From a checkpoint of a small sound classifier: batches of 128.
Rows from block 6 of a small sound classifier, named by matrix and row number. Each number is 128 + 32 x the weight over its row's rms, rounded and kept within 0 to 255. All counts start at 0.
Before each channel's rows are labels from the 100 clips, of 14976, where the channel reaches its highest value: "responds to" is what is common among them. Only what is clearly more common there than usual is listed. The data: synthesized solo parts of chorales (CocoChorales). In brackets: how many of the 100.
# conv: width-5 conv (model.blocks.6.conv.weight, 256x256x5, each kernel summed), inputs 0-63

responds to: double bass (72); note A#3 (30); note A3 (26)
conv.9 [128 123 103 117 100  93 101 103 115 120 159 145 108 129 132 115 158 106  80 138 124  33 147 153 151 141 141 134 141 101 119 135 102 115 116 118 106 119 140 113 110  48 120  85 111 158 118 230 154 138 141 126 197 120 138 114 141 202 113 162 151 111 114 118]

responds to: double bass (68); viola (31)
conv.178 [128 126 123 154 152 159 150 140 132 105 175 118 146  92 154 168 124 160 103  92 112 101 158 150 111 116 109 114 121 107 142  50 139 179  83 131 150 122  42 182  75 159 123 115 118 150 135 174 129  95  83 170 154  76  98 141 127 154 153 126  94 107 143  93]

responds to: trumpet (93); note E5 (34); note D5 (28); note F#5 (25)
conv.25 [126 143 156 124  76 177 115 210 114 129 118 147  44  88  74 213  66  70 140 180 128  60  92 143 148 180 137 123 160 109 128 117  95 179 174 125 148 108 109 175 142 201 145 166  65 113  53  81 143 141  36  72 145 121 146 102 122 125 139 141 176 122 130 173]

responds to: saxophone (100); note F4 (33); note G4 (30); note F#4 (30)
conv.32 [118 111  95 153 194 162 125 178 165 115 186 158 141 131 193 115 114 130 144 154  50  93 149 155  90 142 114 123 206 131 204 117 120  95  73 215 171 116 171 144 100 135 154 123 143 175 159 178 118 161 160 130 156  97 108 171 139 156 147 151 115 122 109 135]

responds to: horn (40); viola (35)
conv.141 [113 122 203 125 152 113 193 157 144 153 136 123 103  70 154 127 107 116 102 106  82 125 128 151 141 101 128  46 155 147  88 110  89 184  87 109 169 162  80 125 103 114 104 125 113 135 154 151 146  92 100  79 175 116 124 160  90 115 119 133  98 116 139 135]

responds to: violin (95); note D5 (40); note C#5 (36)
conv.49 [149 152  84 123 131 205 106 225  87 129 155 135 107 107 179 205 132 121 153 146 147  92 128 141 126 115 116 119 147 142 142  94 119 109 150 168 153 126 141 149 104 139 123 116  86 137  99 128 130  68 104 108 102 104 146  70 125 116 132 183 138 130 107 181]

responds to: trombone (86); note D#4 (30); note G#4 (26)
conv.108 [120  82  94 132 125 180 116  79 147 112 144  87 140  65  73  85 138 210 134  44 153  83 111 150 112 114 157 105 113 125  79 109 103 106 101 117 128 131 165 120 146 186 111 152 169 116 134 143 145 128 175 119 149 112  84  45 117  26 125 125 112 123  77  90]

responds to: clarinet (100); note F5 (33); note D5 (31); note D#5 (31)
conv.205 [110 148 152 138 123 156 141 208 122 130 104 160 112 143 159 182 114  90 133 153 103 107 101 164 119 144 202  79 123  87 117  66  90 153  99 132 132 107 151 139 116 132 192  97 120 122 122 143 131 124  54  94 150 170  52 133 135 142 190 131 128  99 127 184]

responds to: note C#4 (44); bassoon (43); tuba (37); note G#3 (31)
conv.180 [ 73 144 149  79 113 210 109 173 135 148  78  34 133 148 146 118 131  62  80 149 145 102 215 105 119 114 145 136 129 194 143 129 140 201  96 133 109 122 177 139 156 104 125 123 164 132 142 100 110 150 106 119 132 159 122 132 132 131 170 126  99 164 104 187]

responds to: note A#4 (27); horn (26); note B4 (26); flute (25)
conv.135 [105  90 128 125  64 122 100 150 136 101 127 104 128 138  97  97  87 143 131 115 133  61 106 115  99  85 127  78  53 142 129 143 124 166 115  91 134 118 145 122  96 124 143 148 124 148 112  50 137  82 156 113 139  90 119 108 122 108 169 135  90 121  87 127]

responds to: tuba (96); note A#3 (43); note B3 (42); note A3 (36)
conv.241 [ 93 120 113 117  89 153 118 100  51 119 180 179 142 165  97  78 123 117 115 205 118 139 114  96 153  87  96 162  60 120 209 184 156  98 137  94 153 177 110 126 176 147 106 136 111 144 107 203 140  94  91 108 107 136  94 125  51 169 113 185 141 132 170 110]

responds to: double bass (77); note A3 (29)
conv.160 [137 114 169 121 118 107 149 120 107  10 111  75  98 103 170  73 114 140  62  91 107  74 129 166 136  78 112 123 146 147 126 113 148 150  83 117  50 129  62 183  99 158 180 160 181 107 114  86  94  94 139 113 141 119 121 127 117 124 139 144 108  98 120 120]

responds to: flute (100); note G5 (28); note D5 (26); note C5 (26)
conv.96 [178 135 153 149 124  96  76 189 119 155 191 125 124 139 119  67  99 110  66 170 121  60 161  89 155  50 121 147  99 159 114 144 159 171 179 128 149 148 163 115 198 149 138 122 186  91 121 180 119 142 132 129 163 138  88 102  99 193 106 173 142 143 142 112]

responds to: double bass (98); note A#3 (36); note G#3 (34)
conv.114 [137  97 150 132 185  93 176 108 120  73 117 104 107  91 142 140 163 168  57   0 129 162 114 146 141 135 136  83  96 176 129  74 146 156 122 143 136  91  99 162 105 135 142  94 143 150 130 104 126 107 112 104 134  93 141 172 106 144 115 142 126 118 128 102]

responds to: horn (56); tuba (44)
conv.6 [123 146 159 128 137  66 172 110 123 117  98 157 131  83 134  66 116 117 143   0 157 142  90 122 181  89 141 104 108 144 207 104 122 100 125  90 165 144 168 103  40 129 137 115 152 110  73 123 122  78 159 126 134 127  92 144 110  91 121 129 101 122 124 107]

responds to: cello (100)
conv.70 [113 144 159 119 126 137 154 124 144 140 127 183  87 141 129 133 128 141 164 169 186 127  74  48 131 137 125 123  83  81  90 139 131 167 132 175 126 104 149 131 146 129 121 160 143 122 110  92 102 138  78 131 113  84  80  98 120 226 191 106 139 140 114 136]

responds to: trumpet (100); note E5 (33); note D5 (30); note D#5 (29)
conv.224 [178 144  78 180 157 169 131 159 122 148 164  71  82  79 147 198 127  86  68 131 102   5 139 155 103  75 139 128 114 187  72 165 125 149 130 140 175 120 109 120  72 183  90 120 145 124 136 154 126  95 141 141 155 133 134  65 158 122 114 179 112 102 163 142]

responds to: violin (82); note D5 (31)
conv.142 [145 134 173  93 160 168 140 177  86 160  89  63  84 129 140 105 150  84 113  49 159 119 123  92  89 101 155  74  95 163 168 131 122 127 147 126 130 112 171 115 109 110 150 132 162 117  68  65 110  76 106  93 124 131 132 171  96  89 149 139 102 164 102 165]

responds to: flute (100); note G5 (28); note F5 (28); note D#5 (27)
conv.65 [170  77  98 122 139  68  88 110  75 134 145 150 134 151 125  87 129 149  70 167  89  50 130 145 152  92  86 130  93 140  74 143 109  72 151 167 137 132 140 146 152 189 144 129 146  90  86 141  96 147 166 164 135 172  72 122 157 162 109 115 135 136 114 128]

responds to: violin (100)
conv.211 [169  94 100  65 116  95 131 122 144 134  76  70 148 112 133  46 103  85  94   0 151  51 158 172 142 107 109 125 136 109 149 128 143  89 116  96 122 170 140 100  90 178 128  90 128 136 134 145 147 160 173 121 129 166 131 102 111 139 147 115 141  79 135 122]

responds to: flute (80)
conv.59 [ 93 146 175 156 115  70 129 177 130 146 162 113 161 106 139  60 109 126 138 169 141  40 116 117 101  85 139 150  89 131 117 130 144 171 133 159 135 165 179 140 158 154 178 197 109  91  96 161  85 103 102 107 123  97 142 147  95  97 139 102 129 135 127 155]

responds to: flute (42); horn (37)
conv.84 [ 91  82 125 125 109   0 122 201 147 119  91 125  77 180 127 111 121 139 131  99 107  65  76  95 134 129 102 131 128 106 160 142 116 178 105 142 131 103 165 172 155 130 114 146  83 122 100  67  95 142 130 107 129  82 141 165 118 137 110  59 134 101 102 126]

responds to: horn (61); note A#4 (28)
conv.150 [149 166 135 133  96 183 103 228  66 104 171  95 144 132 137 131  89  77 139 163  96  68 130  85 126 160  31 143 127 144 104 179 132 142 101  46 164 175 149 102 131 158 110 139 167 134 102 134 135 124 124 113 153  54 156 171 128 151  40 169 144 110 185 186]

responds to: viola (50); violin (45)
conv.174 [170 170 117 145 175 161 125 145 158 138 139 125 131  81 149  91 132 110 121 116 118  75 167 129 127 194 170 142 142 202  98 144 159  48  98  42 146 128 121 150 117 126 130 118 163 150 104 159 100 106 140 132 129 161  93  84 133 145 147 159  61 100 119  36]

responds to: viola (55); clarinet (45)
conv.97 [138 131 126 168 103 148 120 152 117 160 147 144 129 131  84  68 125 122 127 159 112 109 109 135 112 118 121 117  78 161 150 157 158 198 122 140 149 188 127 187 131 165 109 139 106 125  72 185 103 143 143 116 137 106 151  47 149 127 114 140 135 102 138 135]

responds to: clarinet (58); violin (38)
conv.116 [118 101  76 129 127 122 107 155 169 112 147 136 125  84 128 146 200 140  87 120 122  92  85  87 120 176 132 142 114 110 120 126 185  81 100  49 127 112 169 127 113 174 148 162  83 119 113  89 122 157  72  98 101  68 107 107 151 107 156  81 128  96 102  94]

responds to: saxophone (99); note G4 (30); note F4 (29); note A4 (28)
conv.232 [149 164 113 136 123 149 195 159 135 121 100 105 140 145 144 135 122 154 144 115 103 101  88 147  90 123 109 117 150 134 150 133 124 127  78 128 130 170 187  83 142  65 115  67 178 128 114 187 120  83 161 203 137 126  97  79 151 135 108 123 110 146  99 144]

responds to: tuba (100); note G3 (33); note G#3 (32); note A3 (30)
conv.237 [149 110 106 141 111 108 112 130 130 158 160  95 156 104  67 122 105 159  99 171  99  85 160  55 111 106 130 114  84 138 103 163 134  79 147  97  94 155 127 133 143 129 114 124 150 113  94 255 142 120 173 109 123 147  90  68 116  69  83 141 159  79 100  54]

responds to: saxophone (100); note F4 (33); note G4 (31); note F#4 (28)
conv.228 [120 161 117 100 141 110 130 169 126 166 122 108  90  94 168 157 119 104 142 146 124  84  90  93 100 142 107 158 162 127 129 174  67 151 171 113 145 148 157 126 145 107 100  84 143 116 113 124 138 134 125 132 160  77  82  63 136 203 137 131 146  87 123  95]

responds to: flute (100); note D#5 (25)
conv.152 [137 103 142 108 135  60  89 129 131 168 103 150 110 149 136 120 109 108 140  68 160  18  89 139 125 152 126 123 131  97  38 116  77 120 131 105 115 131  95 158 127 121 124 112 113 146 155 107 108 152 144 152 120 188  69  64 173 124  78  64 137 108  74 118]

responds to: violin (98); note D5 (32); note C#5 (29)
conv.93 [102 116  87 170 128  57 104 196 187  43 193  95  89 100 153  90 132 134 161 158 139 126 116 132 130 139 172 103  49 137  92 136 105 146  84  85  92  96 139 130 125 144 142 102 146 109 156 127 134 139 139 103 115 124 140  85  53 114  86 149 163 125 100 175]

responds to: trumpet (100); note E5 (31); note D5 (31); note F#5 (25)
conv.247 [152 174  84 182 184 199 176 161 130 145 132 158  59  79 197 181 133 134 134 120 108 149 160 168 126 119 130  88 142 137 162  79  62 129 143 201 161  94 153 134  80 131 155 120 112 163  63 102 131  53 102  96 132 104 154  91 130 110 105 165 100 146  98 152]

responds to: viola (93); note D#4 (31); note G#4 (27); note G4 (25)
conv.236 [100 156 129 118 130 115 120 191  54 101 190 158 116 169  90 154 141 134 149 146 144 141 193 138 112  88 156 129 117 192 138 105 149 188 180 120 149 132  90 138 135  67  77 110 128 112  77 197 134 115 113 143  87 191 111  91 109 115 152 200 126  98 119 117]

responds to: violin (43); horn (40)
conv.83 [137 129 193 114  70 138 195 122  92 111 143  91 149  95 116 189 157 118 149 102 130  80  96 103 128  71 125 107  67 172 148 109  99 172 136  91 142 127 144  90 110  94 110  81 109 102 144  91  91 128 166 136 121  94 122 146 142 118 155  77 107 131 102 144]

responds to: bassoon (100); note C#4 (55); note C4 (37); note A#3 (36)
conv.86 [119  82 115 131 125 221  44 132  99 147 143  45 157 146 174 114 128 121  61 169 124 164 162 105 102  77  84 108 107 165 131 128 114 135 139 135 115  92 137 138 179 157 120 139 110 103 109 137 115  93 119 101 137 118  86 107 104 135 123 134 161  97 106 145]

responds to: violin (98); note D5 (34)
conv.192 [110 131 119 187 127 109 151 145 104 105 137 142 110   0 142 172  79 103 137  61 157  21 140 152 139 148 129  90 156 142 151 145 110 161 105 126 137 161 101 143  71 191  76 146 112  77 131 102 149  39  92  63 123 122  89 126 138 174 138 101 125  63 143 106]

responds to: clarinet (100); note F5 (25)
conv.39 [ 78  97 165 158 105 166 184 149 120 166 186 203  76  99 122 133 123  68  85 137 132 156  76 127 141 143 130  91 121 107 165  95  85 122 114 130 166 122 210 123 124 125  84 161 112 151 112  62 139 124 135 131 146 167 127 159 108  92 168 160 127 131 157 175]

responds to: clarinet (100); note F5 (31); note D#5 (31); note D5 (30)
conv.215 [ 88 124 153 149 110 152 149 111 114 179 177 195  93 109 126 129 137  73 124 162 102 136  65 143 128 169 137  55 101 104 238 126 107 110 127 127 143 123 205 109 107 159 154 142 129 134 100 136 112 143 123 106 140 178  96 122  88  57 137 178 161 123 162 189]

responds to: tuba (98); note G3 (34); note G#3 (31)
conv.214 [128  96  79 135 182 150 117  79 143 143 165 117 108 128 160  71 124  85 142 137  98 220 188 155 111 132  84 103  94  98  78 122 100 109 118 157 145 110  65 169 133 129 121 160 137 149 137 197  92 159 136 139 137  89 148  49  99 197 139 164 136 135 115  49]

responds to: violin (100); note D5 (28)
conv.157 [120 116 114 120 164  91  90 143 176 178 124 113 106 131 117  66  99 135 129 141 151  90  97 165 135 126 109 132 121 104  81  98 129 108 149 111  93 103 131 129  74 126 134  76 111 141 118  85 141 123 215 152 112 153 102 124 130 143 103 103 163 128 139 150]

responds to: trombone (100); note G#4 (47); note F#4 (31); note D#4 (29)
conv.129 [114 158 117 112  75 132 131 177 184  95 118 114  68  93 130 131 119 102 121 140 165 110 110 166 162 104 213 125 128 136  68 165 158 218 120 103  76 113 125 148 131 154 149 137 164 121 123 119 164  72  83 146 132 244 150  81 147 176 152 149 125 128 186 108]

responds to: viola (55); tuba (45)
conv.149 [105 152 118 190 143 135 124 119  78 120 132 123 122 121  87 125 106 102 145 172 136 111 113 167 102 133 155 132 109 105 140 105 172  91 145 177 136 122 136 142 207  97 148 127  98 121 171 145 136 157  38 124 166 179 119 131  59 183 183 124 149 107 103 105]

responds to: clarinet (68)
conv.64 [111  70 163 103 132 104 174 124 100 122 122 162 138 139 141 103  87 127  58 117 139 167 148 152 142 118 109 137  85 202 111 115 119 152 115 118 142  97 157 161 127 116 183 113 139 122 133 134  76 128 114 112 149  43 140 127 130 164  73  88 107 172 120 174]

responds to: saxophone (100); note G4 (29); note F4 (29); note F#4 (28)
conv.75 [102 172 116  85 134 153 142 181  74 142 107 120 160 137 149 126 104 117 128 163  85 108 165  97  82 158  46 101 137  93  84 185 143 151 183 127 148 156 146 122 101  94 112 126 190  98 131 221 119 128 126 180 148  74 108 121 172 143  93 131 135 135 106 146]

responds to: tuba (98); note G3 (31); note G#3 (29); note D3 (25)
conv.209 [ 34 113 140 154  69 102  77  92 101 144 173 116 150 160  92 151 107  88 128 192 115 203 184 169 128 125 180 113  93 112 152  81 145 122 117  90 165 131 112 116 132 102 148 138  77  84 161 149 105 121  58 176 105 150 102 102 144 163 163  74 134 103  90 107]

responds to: saxophone (90); note F#4 (27); note A4 (26); note F4 (26)
conv.29 [ 68 160 117 136 138 105 168 166 117 115 156  46 157 112 141  78 145 141 140 134 110 104 132 162 130  91 138  83 131 157 148 132  78 173  90 101 147 140 141 167 174 130 116 139 148 170  92 170 146 151  99 158 148  97 112  96 192 104 119 166 101  54 134 112]

responds to: tuba (100); note C4 (46); note C#4 (42); note B3 (38)
conv.189 [100 143 139 149  97 154 146  94  68  96 158 175 183 102 122 109 118 140 111 181 108  29  94  93 121  64 114 140  85 104 183 124 100  79 124 170 156 117 114 104 152 127 160 134 148 156  98 122 151 102  90  92 114 108  29 179  70 155 144 161 141 144  99 119]

responds to: tuba (84); note G#3 (35); note B3 (28); note E3 (25)
conv.194 [ 76 168 148 137 131 142 131 147  47 123 176 185 113 121 127 112 121 100  63 127  96 142  83 106 138 133  68  82 117 118 143 156  85 155  91  74 149 151 132 155 127 115 125 127 163  96 100 104 106 159 107 141 125 130  41 151  61  94 174 141 135 135 111 158]

responds to: trumpet (100); note E5 (39); note D5 (35); note F#5 (29)
conv.71 [138 123  60 115 217 163 123 148 128  68 122  51  84  98 144 156 143 166 133  83 149  98 190 130 145 103 108 123 117 159 126  65  69  97 147 146 151  88 102 118  84 201 124  91 148 135  90 146 149  90 138 160 123 124 145  55 117 140  55 154 111 117 131 143]

responds to: horn (53); note C5 (28)
conv.204 [ 39 151 137 143 129 153 162 111  80 146  99 172 142 117 151 140  67 127 155  81  80   0 139 136 135 167 119 140 161 127 182 134 129 127 156 105 170 167 125 140 124 109 141 123 124  93 147 166  95 134 119 137 128 153 179 131 113 153 129 134  91 157 135 126]

responds to: violin (90); note D5 (32); note C#5 (31)
conv.4 [124 130 101 103 102 135 135 132 125 125 160 102 155  97  78  52 121 112 128  64 137  24 138 120 145  97 134 142 102 155 205 104  96  76 104 120 137 129 140  99 118  43 114  70 153 143 121 255 139 133 132 125 125 135  80  96 100  94 101 148 131  90 101  89]

responds to: trombone (82); note G#4 (33)
conv.107 [120 162  62 192 107 145 129 129 156 152 155 161 115  93  90  95 100 106 101  96 176  91 137 165  96 109 149 103 127  93 123 152 144  50  78 138 123 107 128 142 123 124 135 150 135 152 100 113 100  88 115  19 136 120  72  86  82 180 175 169 105 105  98  98]

responds to: double bass (40); flute (25)
conv.136 [173 129 166 120 137 108 113 109 146 118  82 129 119 104 173 134 102 152 106  61 112 209 141 143  98 130 116 134  53 125  86 153 123 184 134  92 148 108  98 184  42 107  75 142 118 159 136 109 110 148 163  17 175  87 157 136  99 158 139  99 140 101 159 110]

responds to: double bass (100); note A#3 (40); note A3 (36)
conv.35 [143  95  68 134 151 180 124 100 159 102 147 106 105 109 177 147 116 118  78  97 109  54 157 170 138 148  80 121  76 134 120 125 108  89 132 115 114 121  89 128 130  72 108 128 174 153 141  57 120 128 160 134 141  97 174  82  76 181 102 180 107 119 129 135]

responds to: cello (100); note D4 (29)
conv.140 [116 172 162 106 144 169 113 214 123 128 102 142 106 129 146 125 100  82 116 163 158 117 142 134 108 156 173 151 124 122 151 136 171 160 144 185 160 112 203 154 147 118 157 117 106 120 116 180 131 155  50 102 109 116  88  89 113 154 147 143 101 127  54 174]

responds to: violin (75)
conv.14 [173 139 145 102 103   6 176 162 105 104  90 116 121 141 149 111 106 160 155 107  87  43 152   9  99 109 134 172  78 139 120 137 123 163 107 100  94 144 126 121 103 120 137 114 125  96 115  89 118 161 104 121 130 114 135 167 142 164 131 100 151 112 147  87]

responds to: double bass (75); note A3 (34); note G3 (25)
conv.130 [122 119 147 120 114 112 113  76 145 132 135 147 116 118 127  89 121  83 117 137 125  62 207 197 130 124 136 137 136 128  62 165 114  93 101  23 111 116 127 123 138  71  91 110 143 112 106 255 109 144 165 149 153 150 104 138 131 229 103 139 149 118 101 114]

responds to: trombone (59); clarinet (39)
conv.104 [114 179 162 150 123 134 111 201  88 117 119 174 105 132  77 137  81 118 123 153 165 129  74 185 154 165 136  59 192  97 124 107 149 155 125 145 156 187 115 184 137 145 180 127 126 119 109 115 114 100  82 135 130 169 151 102  91 140 187 165 120 151 184 124]

responds to: horn (31)
conv.185 [130  75 156  64 159 105 104 107 200  89  88 134  57  79 135 100 129 112 111  45 130 117 142 147 155 146 130 112  72 108  80 163 140 139 120 145 136 149  77 129 101 120 109 138 180 129  80 115  81  95 129  51  97  99 140 128 101 144 155 100 101 104 163  75]

responds to: horn (81); note A#4 (30); note C5 (29); note B4 (25)
conv.101 [140 160 176 121 126  61 130 101  86 127  79 172 137 148 128 134 124 167 113 102 132  28  92 161 117  72 124 110  92 143 143 105 117 162 125 119  97  97  51 220 120 160 148 152 104  57 121 190  89 110  70 158 149 155 138 139 149 163 138  74 123 126 164  71]

responds to: horn (47); flute (29)
conv.118 [116 124 192  83 129  91 139  82 114 122 122 114 112  77  84  52 118 155 162  39 147  13 142 134 184  72 141  81 126 115  97  97 106 140  99  91 160 169  71 137 154 119 126 157 180  68 151 139 118 112 146 131  66 165  95 145  97 121 134  52 130  79 128  87]

responds to: violin (100); note C#5 (29); note D5 (28)
conv.21 [108 174 124 122  84 128 161 121 113  70 107 108 119 105  84 168 157 123 175  77 151  63 150 179 101 119 199 160 133 118 112 139  64  92 114 103  89 138  64 101 132 128 139  68 107 129 126  71 123 132 122 141 140 149 201 165 107 132 113 148  94  82 107 126]

responds to: double bass (100); note A#3 (43); note A3 (35)
conv.206 [116 134  95  92 107  89 145 149  84  88 136 110 104 120 121  78 125 135 153 124 107   0 163 139 143 138 129 107 124  80  49 118 116 105 144 110 113  90 114  87 119  64 141  89 124 114 118 144 136 146 135 104 134  99 141 108 164 121 129 120 150 148 121 114]

responds to: flute (100); note D5 (36); note C5 (29)
conv.48 [100 107 112 170 106 112 169 179 130 114 201 108  92  88 132 153 116 116 159 206 107  56 112 144 122 178 147 105  78 124 138 171  84 172 164 118  94  68 156 137 115 150 118 109  87 146 102  78 120  87  93  76 140 121 133 133 111  70 130 167 134 129 123 200]

responds to: horn (86); note C5 (47); note B4 (29); note A#4 (29)
conv.78 [127 170 190 176  96  52 153 137  75 120 143 123 126 117  44 109  61  98 124  63  80 160 105 139  99 126 118 118  72 116 222 169 134 171 156 135  95 141  94  86 134 109 106 128  46 116 140 135 107 134 113 120 114 113 121 173 101 106 138 138 112 140 142 151]

responds to: tuba (100); note G3 (39); note G#3 (35); note A3 (30)
conv.213 [ 88 161 120 136 102  74 144 232 143 135 150  74 168 114  94  82 134 173 155 124 124 158  87 142 129 159 157 121 153 121  83 181 128 159 100  96 148 178 145 121 147 103 161 107 171 151 107 185 140 152 111 160 117  87 130 118 144 124  95 122 124 157 103 113]