A small sound classifier, trained from scratch.
Model: 1.96M parameters, log mel input, norm batchnorm, activation relu, depths [9], widths [256].
Training: soap at rate 0.0043, 30300 steps, batches of 128, held-out accuracy 100%.
Data: trained on synthesized solo parts of chorales (CocoChorales), 39062 training examples, 99.3 epochs.
Rows from block 5 of a small sound classifier, named by matrix and row number. Each number is 500 + 25 x the weight over its row's rms, rounded and kept within 0 to 999. All counts start at 0. Numbers have three digits each. After the name is the row's rms in percent of the matrix's.
After each channel's rows are labels from the 100 clips, of 14976, where the channel reaches its highest value: "top examples" is what is common among them. Only what is clearly more common there than usual is listed. The data: synthesized solo parts of chorales (CocoChorales). In brackets: how many of the 100.
# conv: pointwise conv (model.blocks.5.conv.weight, 256x256x1), inputs 172-255

conv.252 080:539524458466524498501502499521485482476507459501497461484462506497492478497516512523528543506523483441507460465447480502466536487470503481502526506485467507450546517533522521498494498554526486445463506479482501494509522501517506434491481504456518468482
top examples: tuba (100); note C#4 (35); note D4 (35); note G#3 (32)

conv.153 103:495520500513528522465515526506534517533517525529474474492531510486525478491501478432496496521463487479488496507537480508453504504470522496519464451486449502537496528481464487500498480481453477493508470471483484488482491484488486545453495538563466488498
top examples: saxophone (44); violin (38)

conv.84 095:488464481586496487472500502515524503543497474509493527499536510528522496496453502478466468479509517488504482541527479502413470479482518504490492489472458521540508482508544512528488465533472498501508504455511489503482506466526480466498486513493518499488
top examples: viola (100); note G4 (31); note G#4 (31); note D#4 (27)

conv.217 089:471514526412533499481496538479525489472489514518466487520474484503530513492476499525490477520490480516500486523513505549509501506522492493444464523483447495488525512488461480484503464445524488511436515488492513509476522491526530507496484496493481492501
top examples: clarinet (90); note F5 (35)

conv.147 082:486479522462562484494503524463437495534505487529484491435545470483507471522527467519517522480504474529492472517499485458555494486463536465475516480502520527494518523496515483452490498499501495522495498510482489480479520512506491496498456511482528475524
top examples: tuba (100); note A#3 (40); note C4 (39); note G#3 (31)

conv.69 087:491465438515448495476515482498552508498482465534495484500476518494468486488515491512485484469516509490492518543500500499522503548490512498497505485481494466540447492494508503457544518469515513542523518528496471463471513493576483474519489527508506487493
top examples: flute (92); note G5 (30)

conv.10 083:455471506515500463538559511531506514522457561490511467510495509521510503464490524512506447518459507511502492470549507483503485494507489466493478475491474492477556529506459509491465543476506485471445464523486514530466472517506470518494502496521504495507
top examples: saxophone (87); note A4 (27); note F#4 (26); note G4 (25)

conv.58 100:491489541512507510511505527522447502528532491481467523464508509517507476482468533518483474516481485462525545512516522496454502467444505496528463511483486494536486498495493566519483502496467499487487521490503499549504461534453477515543489483477506553522
top examples: clarinet (42)

conv.110 091:461493525552437477496503484465510521546485501469508481526536476515515477482515457489490473523535490493478549498507471493482431494544498491495510525491479484542535499460521494438441509486517516528497504513470478502466505485493495451529466490458459540462
top examples: viola (92); note G#4 (36); note G4 (27)

conv.74 091:448506545484506496530521505525499467518495510536513479483478515494523479498490527502502490470538479503498521522487479456441449473475521510505491513492542486497517520494494496544490535502452502479528519519527464539481490514537433515487563495476494451519
top examples: clarinet (99); note F5 (41); note D#5 (25)

conv.213 097:500516486511519512491536528520475486479472490512512520534495513542466434465512526537514480511465516473525571487508487504478494473442513487506535479506471497513521487501466518534488488466500494485500516459461510489521498490555508537525537427480457495521
top examples: clarinet (98); note F5 (35); note D5 (30); note D#5 (28)

conv.240 100:476489456537517508511542477495494495491496492484483446521497488488493535446484503488475486459497500475465550505464514493483523501532477501510519519495482488525490481518482475479494508487527514449495514465503517453529485476529526467527493517527491468517
top examples: flute (74); note F5 (29); note D#5 (28); horn (26)

conv.140 088:471525561491553482489495511527532499529484490530530509472509496482522483463491509490540509538527489506509494487524442514499465477488498472490498521493481494476503543517509485496474538477512465466504525463515502523480480485500537430476433460512476555504
top examples: viola (100); note D#4 (35); note G4 (26)

conv.186 092:489504518467501501520497513473476465484493492479482503500514496494523512503483504526501496502470500488469496525462489510508518480522478521476501524466535516486506545481493484477499516505517478502467453493485531539473503518509491539479522474492458546501
top examples: clarinet (100); note F5 (28)

conv.219 100:497512492544515495478532514544494503477507480510467502479496504466469488486523503521474501505490525454510495476476441488482498504499513535465497485512488499484512522488486488486468505468513464516493500436492506517500476530445441499485459444545463482533
top examples: viola (100); note G4 (31); note D#4 (29); note F#4 (28)

conv.117 092:481465477513504475485502540532486542471491509495483531483496484513478510486510485500527511502512500493521520486462474469512518502506485537491497487488536489510494562498497447528526481500471521545492495522474464476488503513513503464491544514509518453500
top examples: viola (95); note G#4 (33); note D#4 (33); note G4 (32)

conv.112 108:496481502524485495503515509525496480480504503481529494476558491490503495537491468469519476454514518483514549530493510472453458502473480493535476514519452516543483472479513506499520533516487495474498520444506476526465515525499478525564512557484510545493
top examples: tuba (96); note G#3 (31); note G3 (29); note A3 (27)

conv.215 117:458494495500510486513507489496494504551517491476469483482523493493499490481516481501543468522510513513464516508466489498458487519493492530488494517470495498515502520491482513541491489452494520479471497554494503451515515473509509496557484532526466505491
top examples: saxophone (71)

conv.75 101:491487470512478496522548498494549448568487508513502505483518481471478474485522460466549514486534499521545495518540455457534465516461480531497482485464539492517532510489501483499460519493469489512472500498503467514461517517482482471503527521537497525483
top examples: saxophone (81); note G4 (25)

conv.37 101:467548504473523509465496495522521519487489493479450563482520468518524500488485486499489506491447513513512459508455500493517497488523487537480501455520469482466485510482492470499511477508515497534458447461475528501517484492509508466518445530526473473524
top examples: viola (93); note G#4 (33); note G4 (31); note F#4 (28)

conv.115 109:525485440470479494502540482496469522448477521510483475497492474505496488494500474513533492475463497459447495463512513498480485499479526472531503455521515507521482465476451504478468486518514525453506457447489534539470525491465501519501480471519509515490
top examples: clarinet (40); bassoon (29); note F5 (27)

conv.113 096:505517482464486504510523503474482502471483499518497498517475486510494467493508510495480529498496484467543532486505487481458500517496478466483508473442510475495522492493458522545502474462475498455454487548489503518563513470472515589538585446474470508516
top examples: clarinet (91); note F5 (30); note D5 (30); note C#5 (30)

conv.128 164:501479487524497510494470517551468512498498446492539550497530487446470531503501530471445497525498517465477515504543523500525547480439509512484491489483480501481501550506468525513495489505502483470481491435487508459509507505506424447481470477525491527511
top examples: viola (98); note D#4 (35); note F4 (28); note F#4 (25)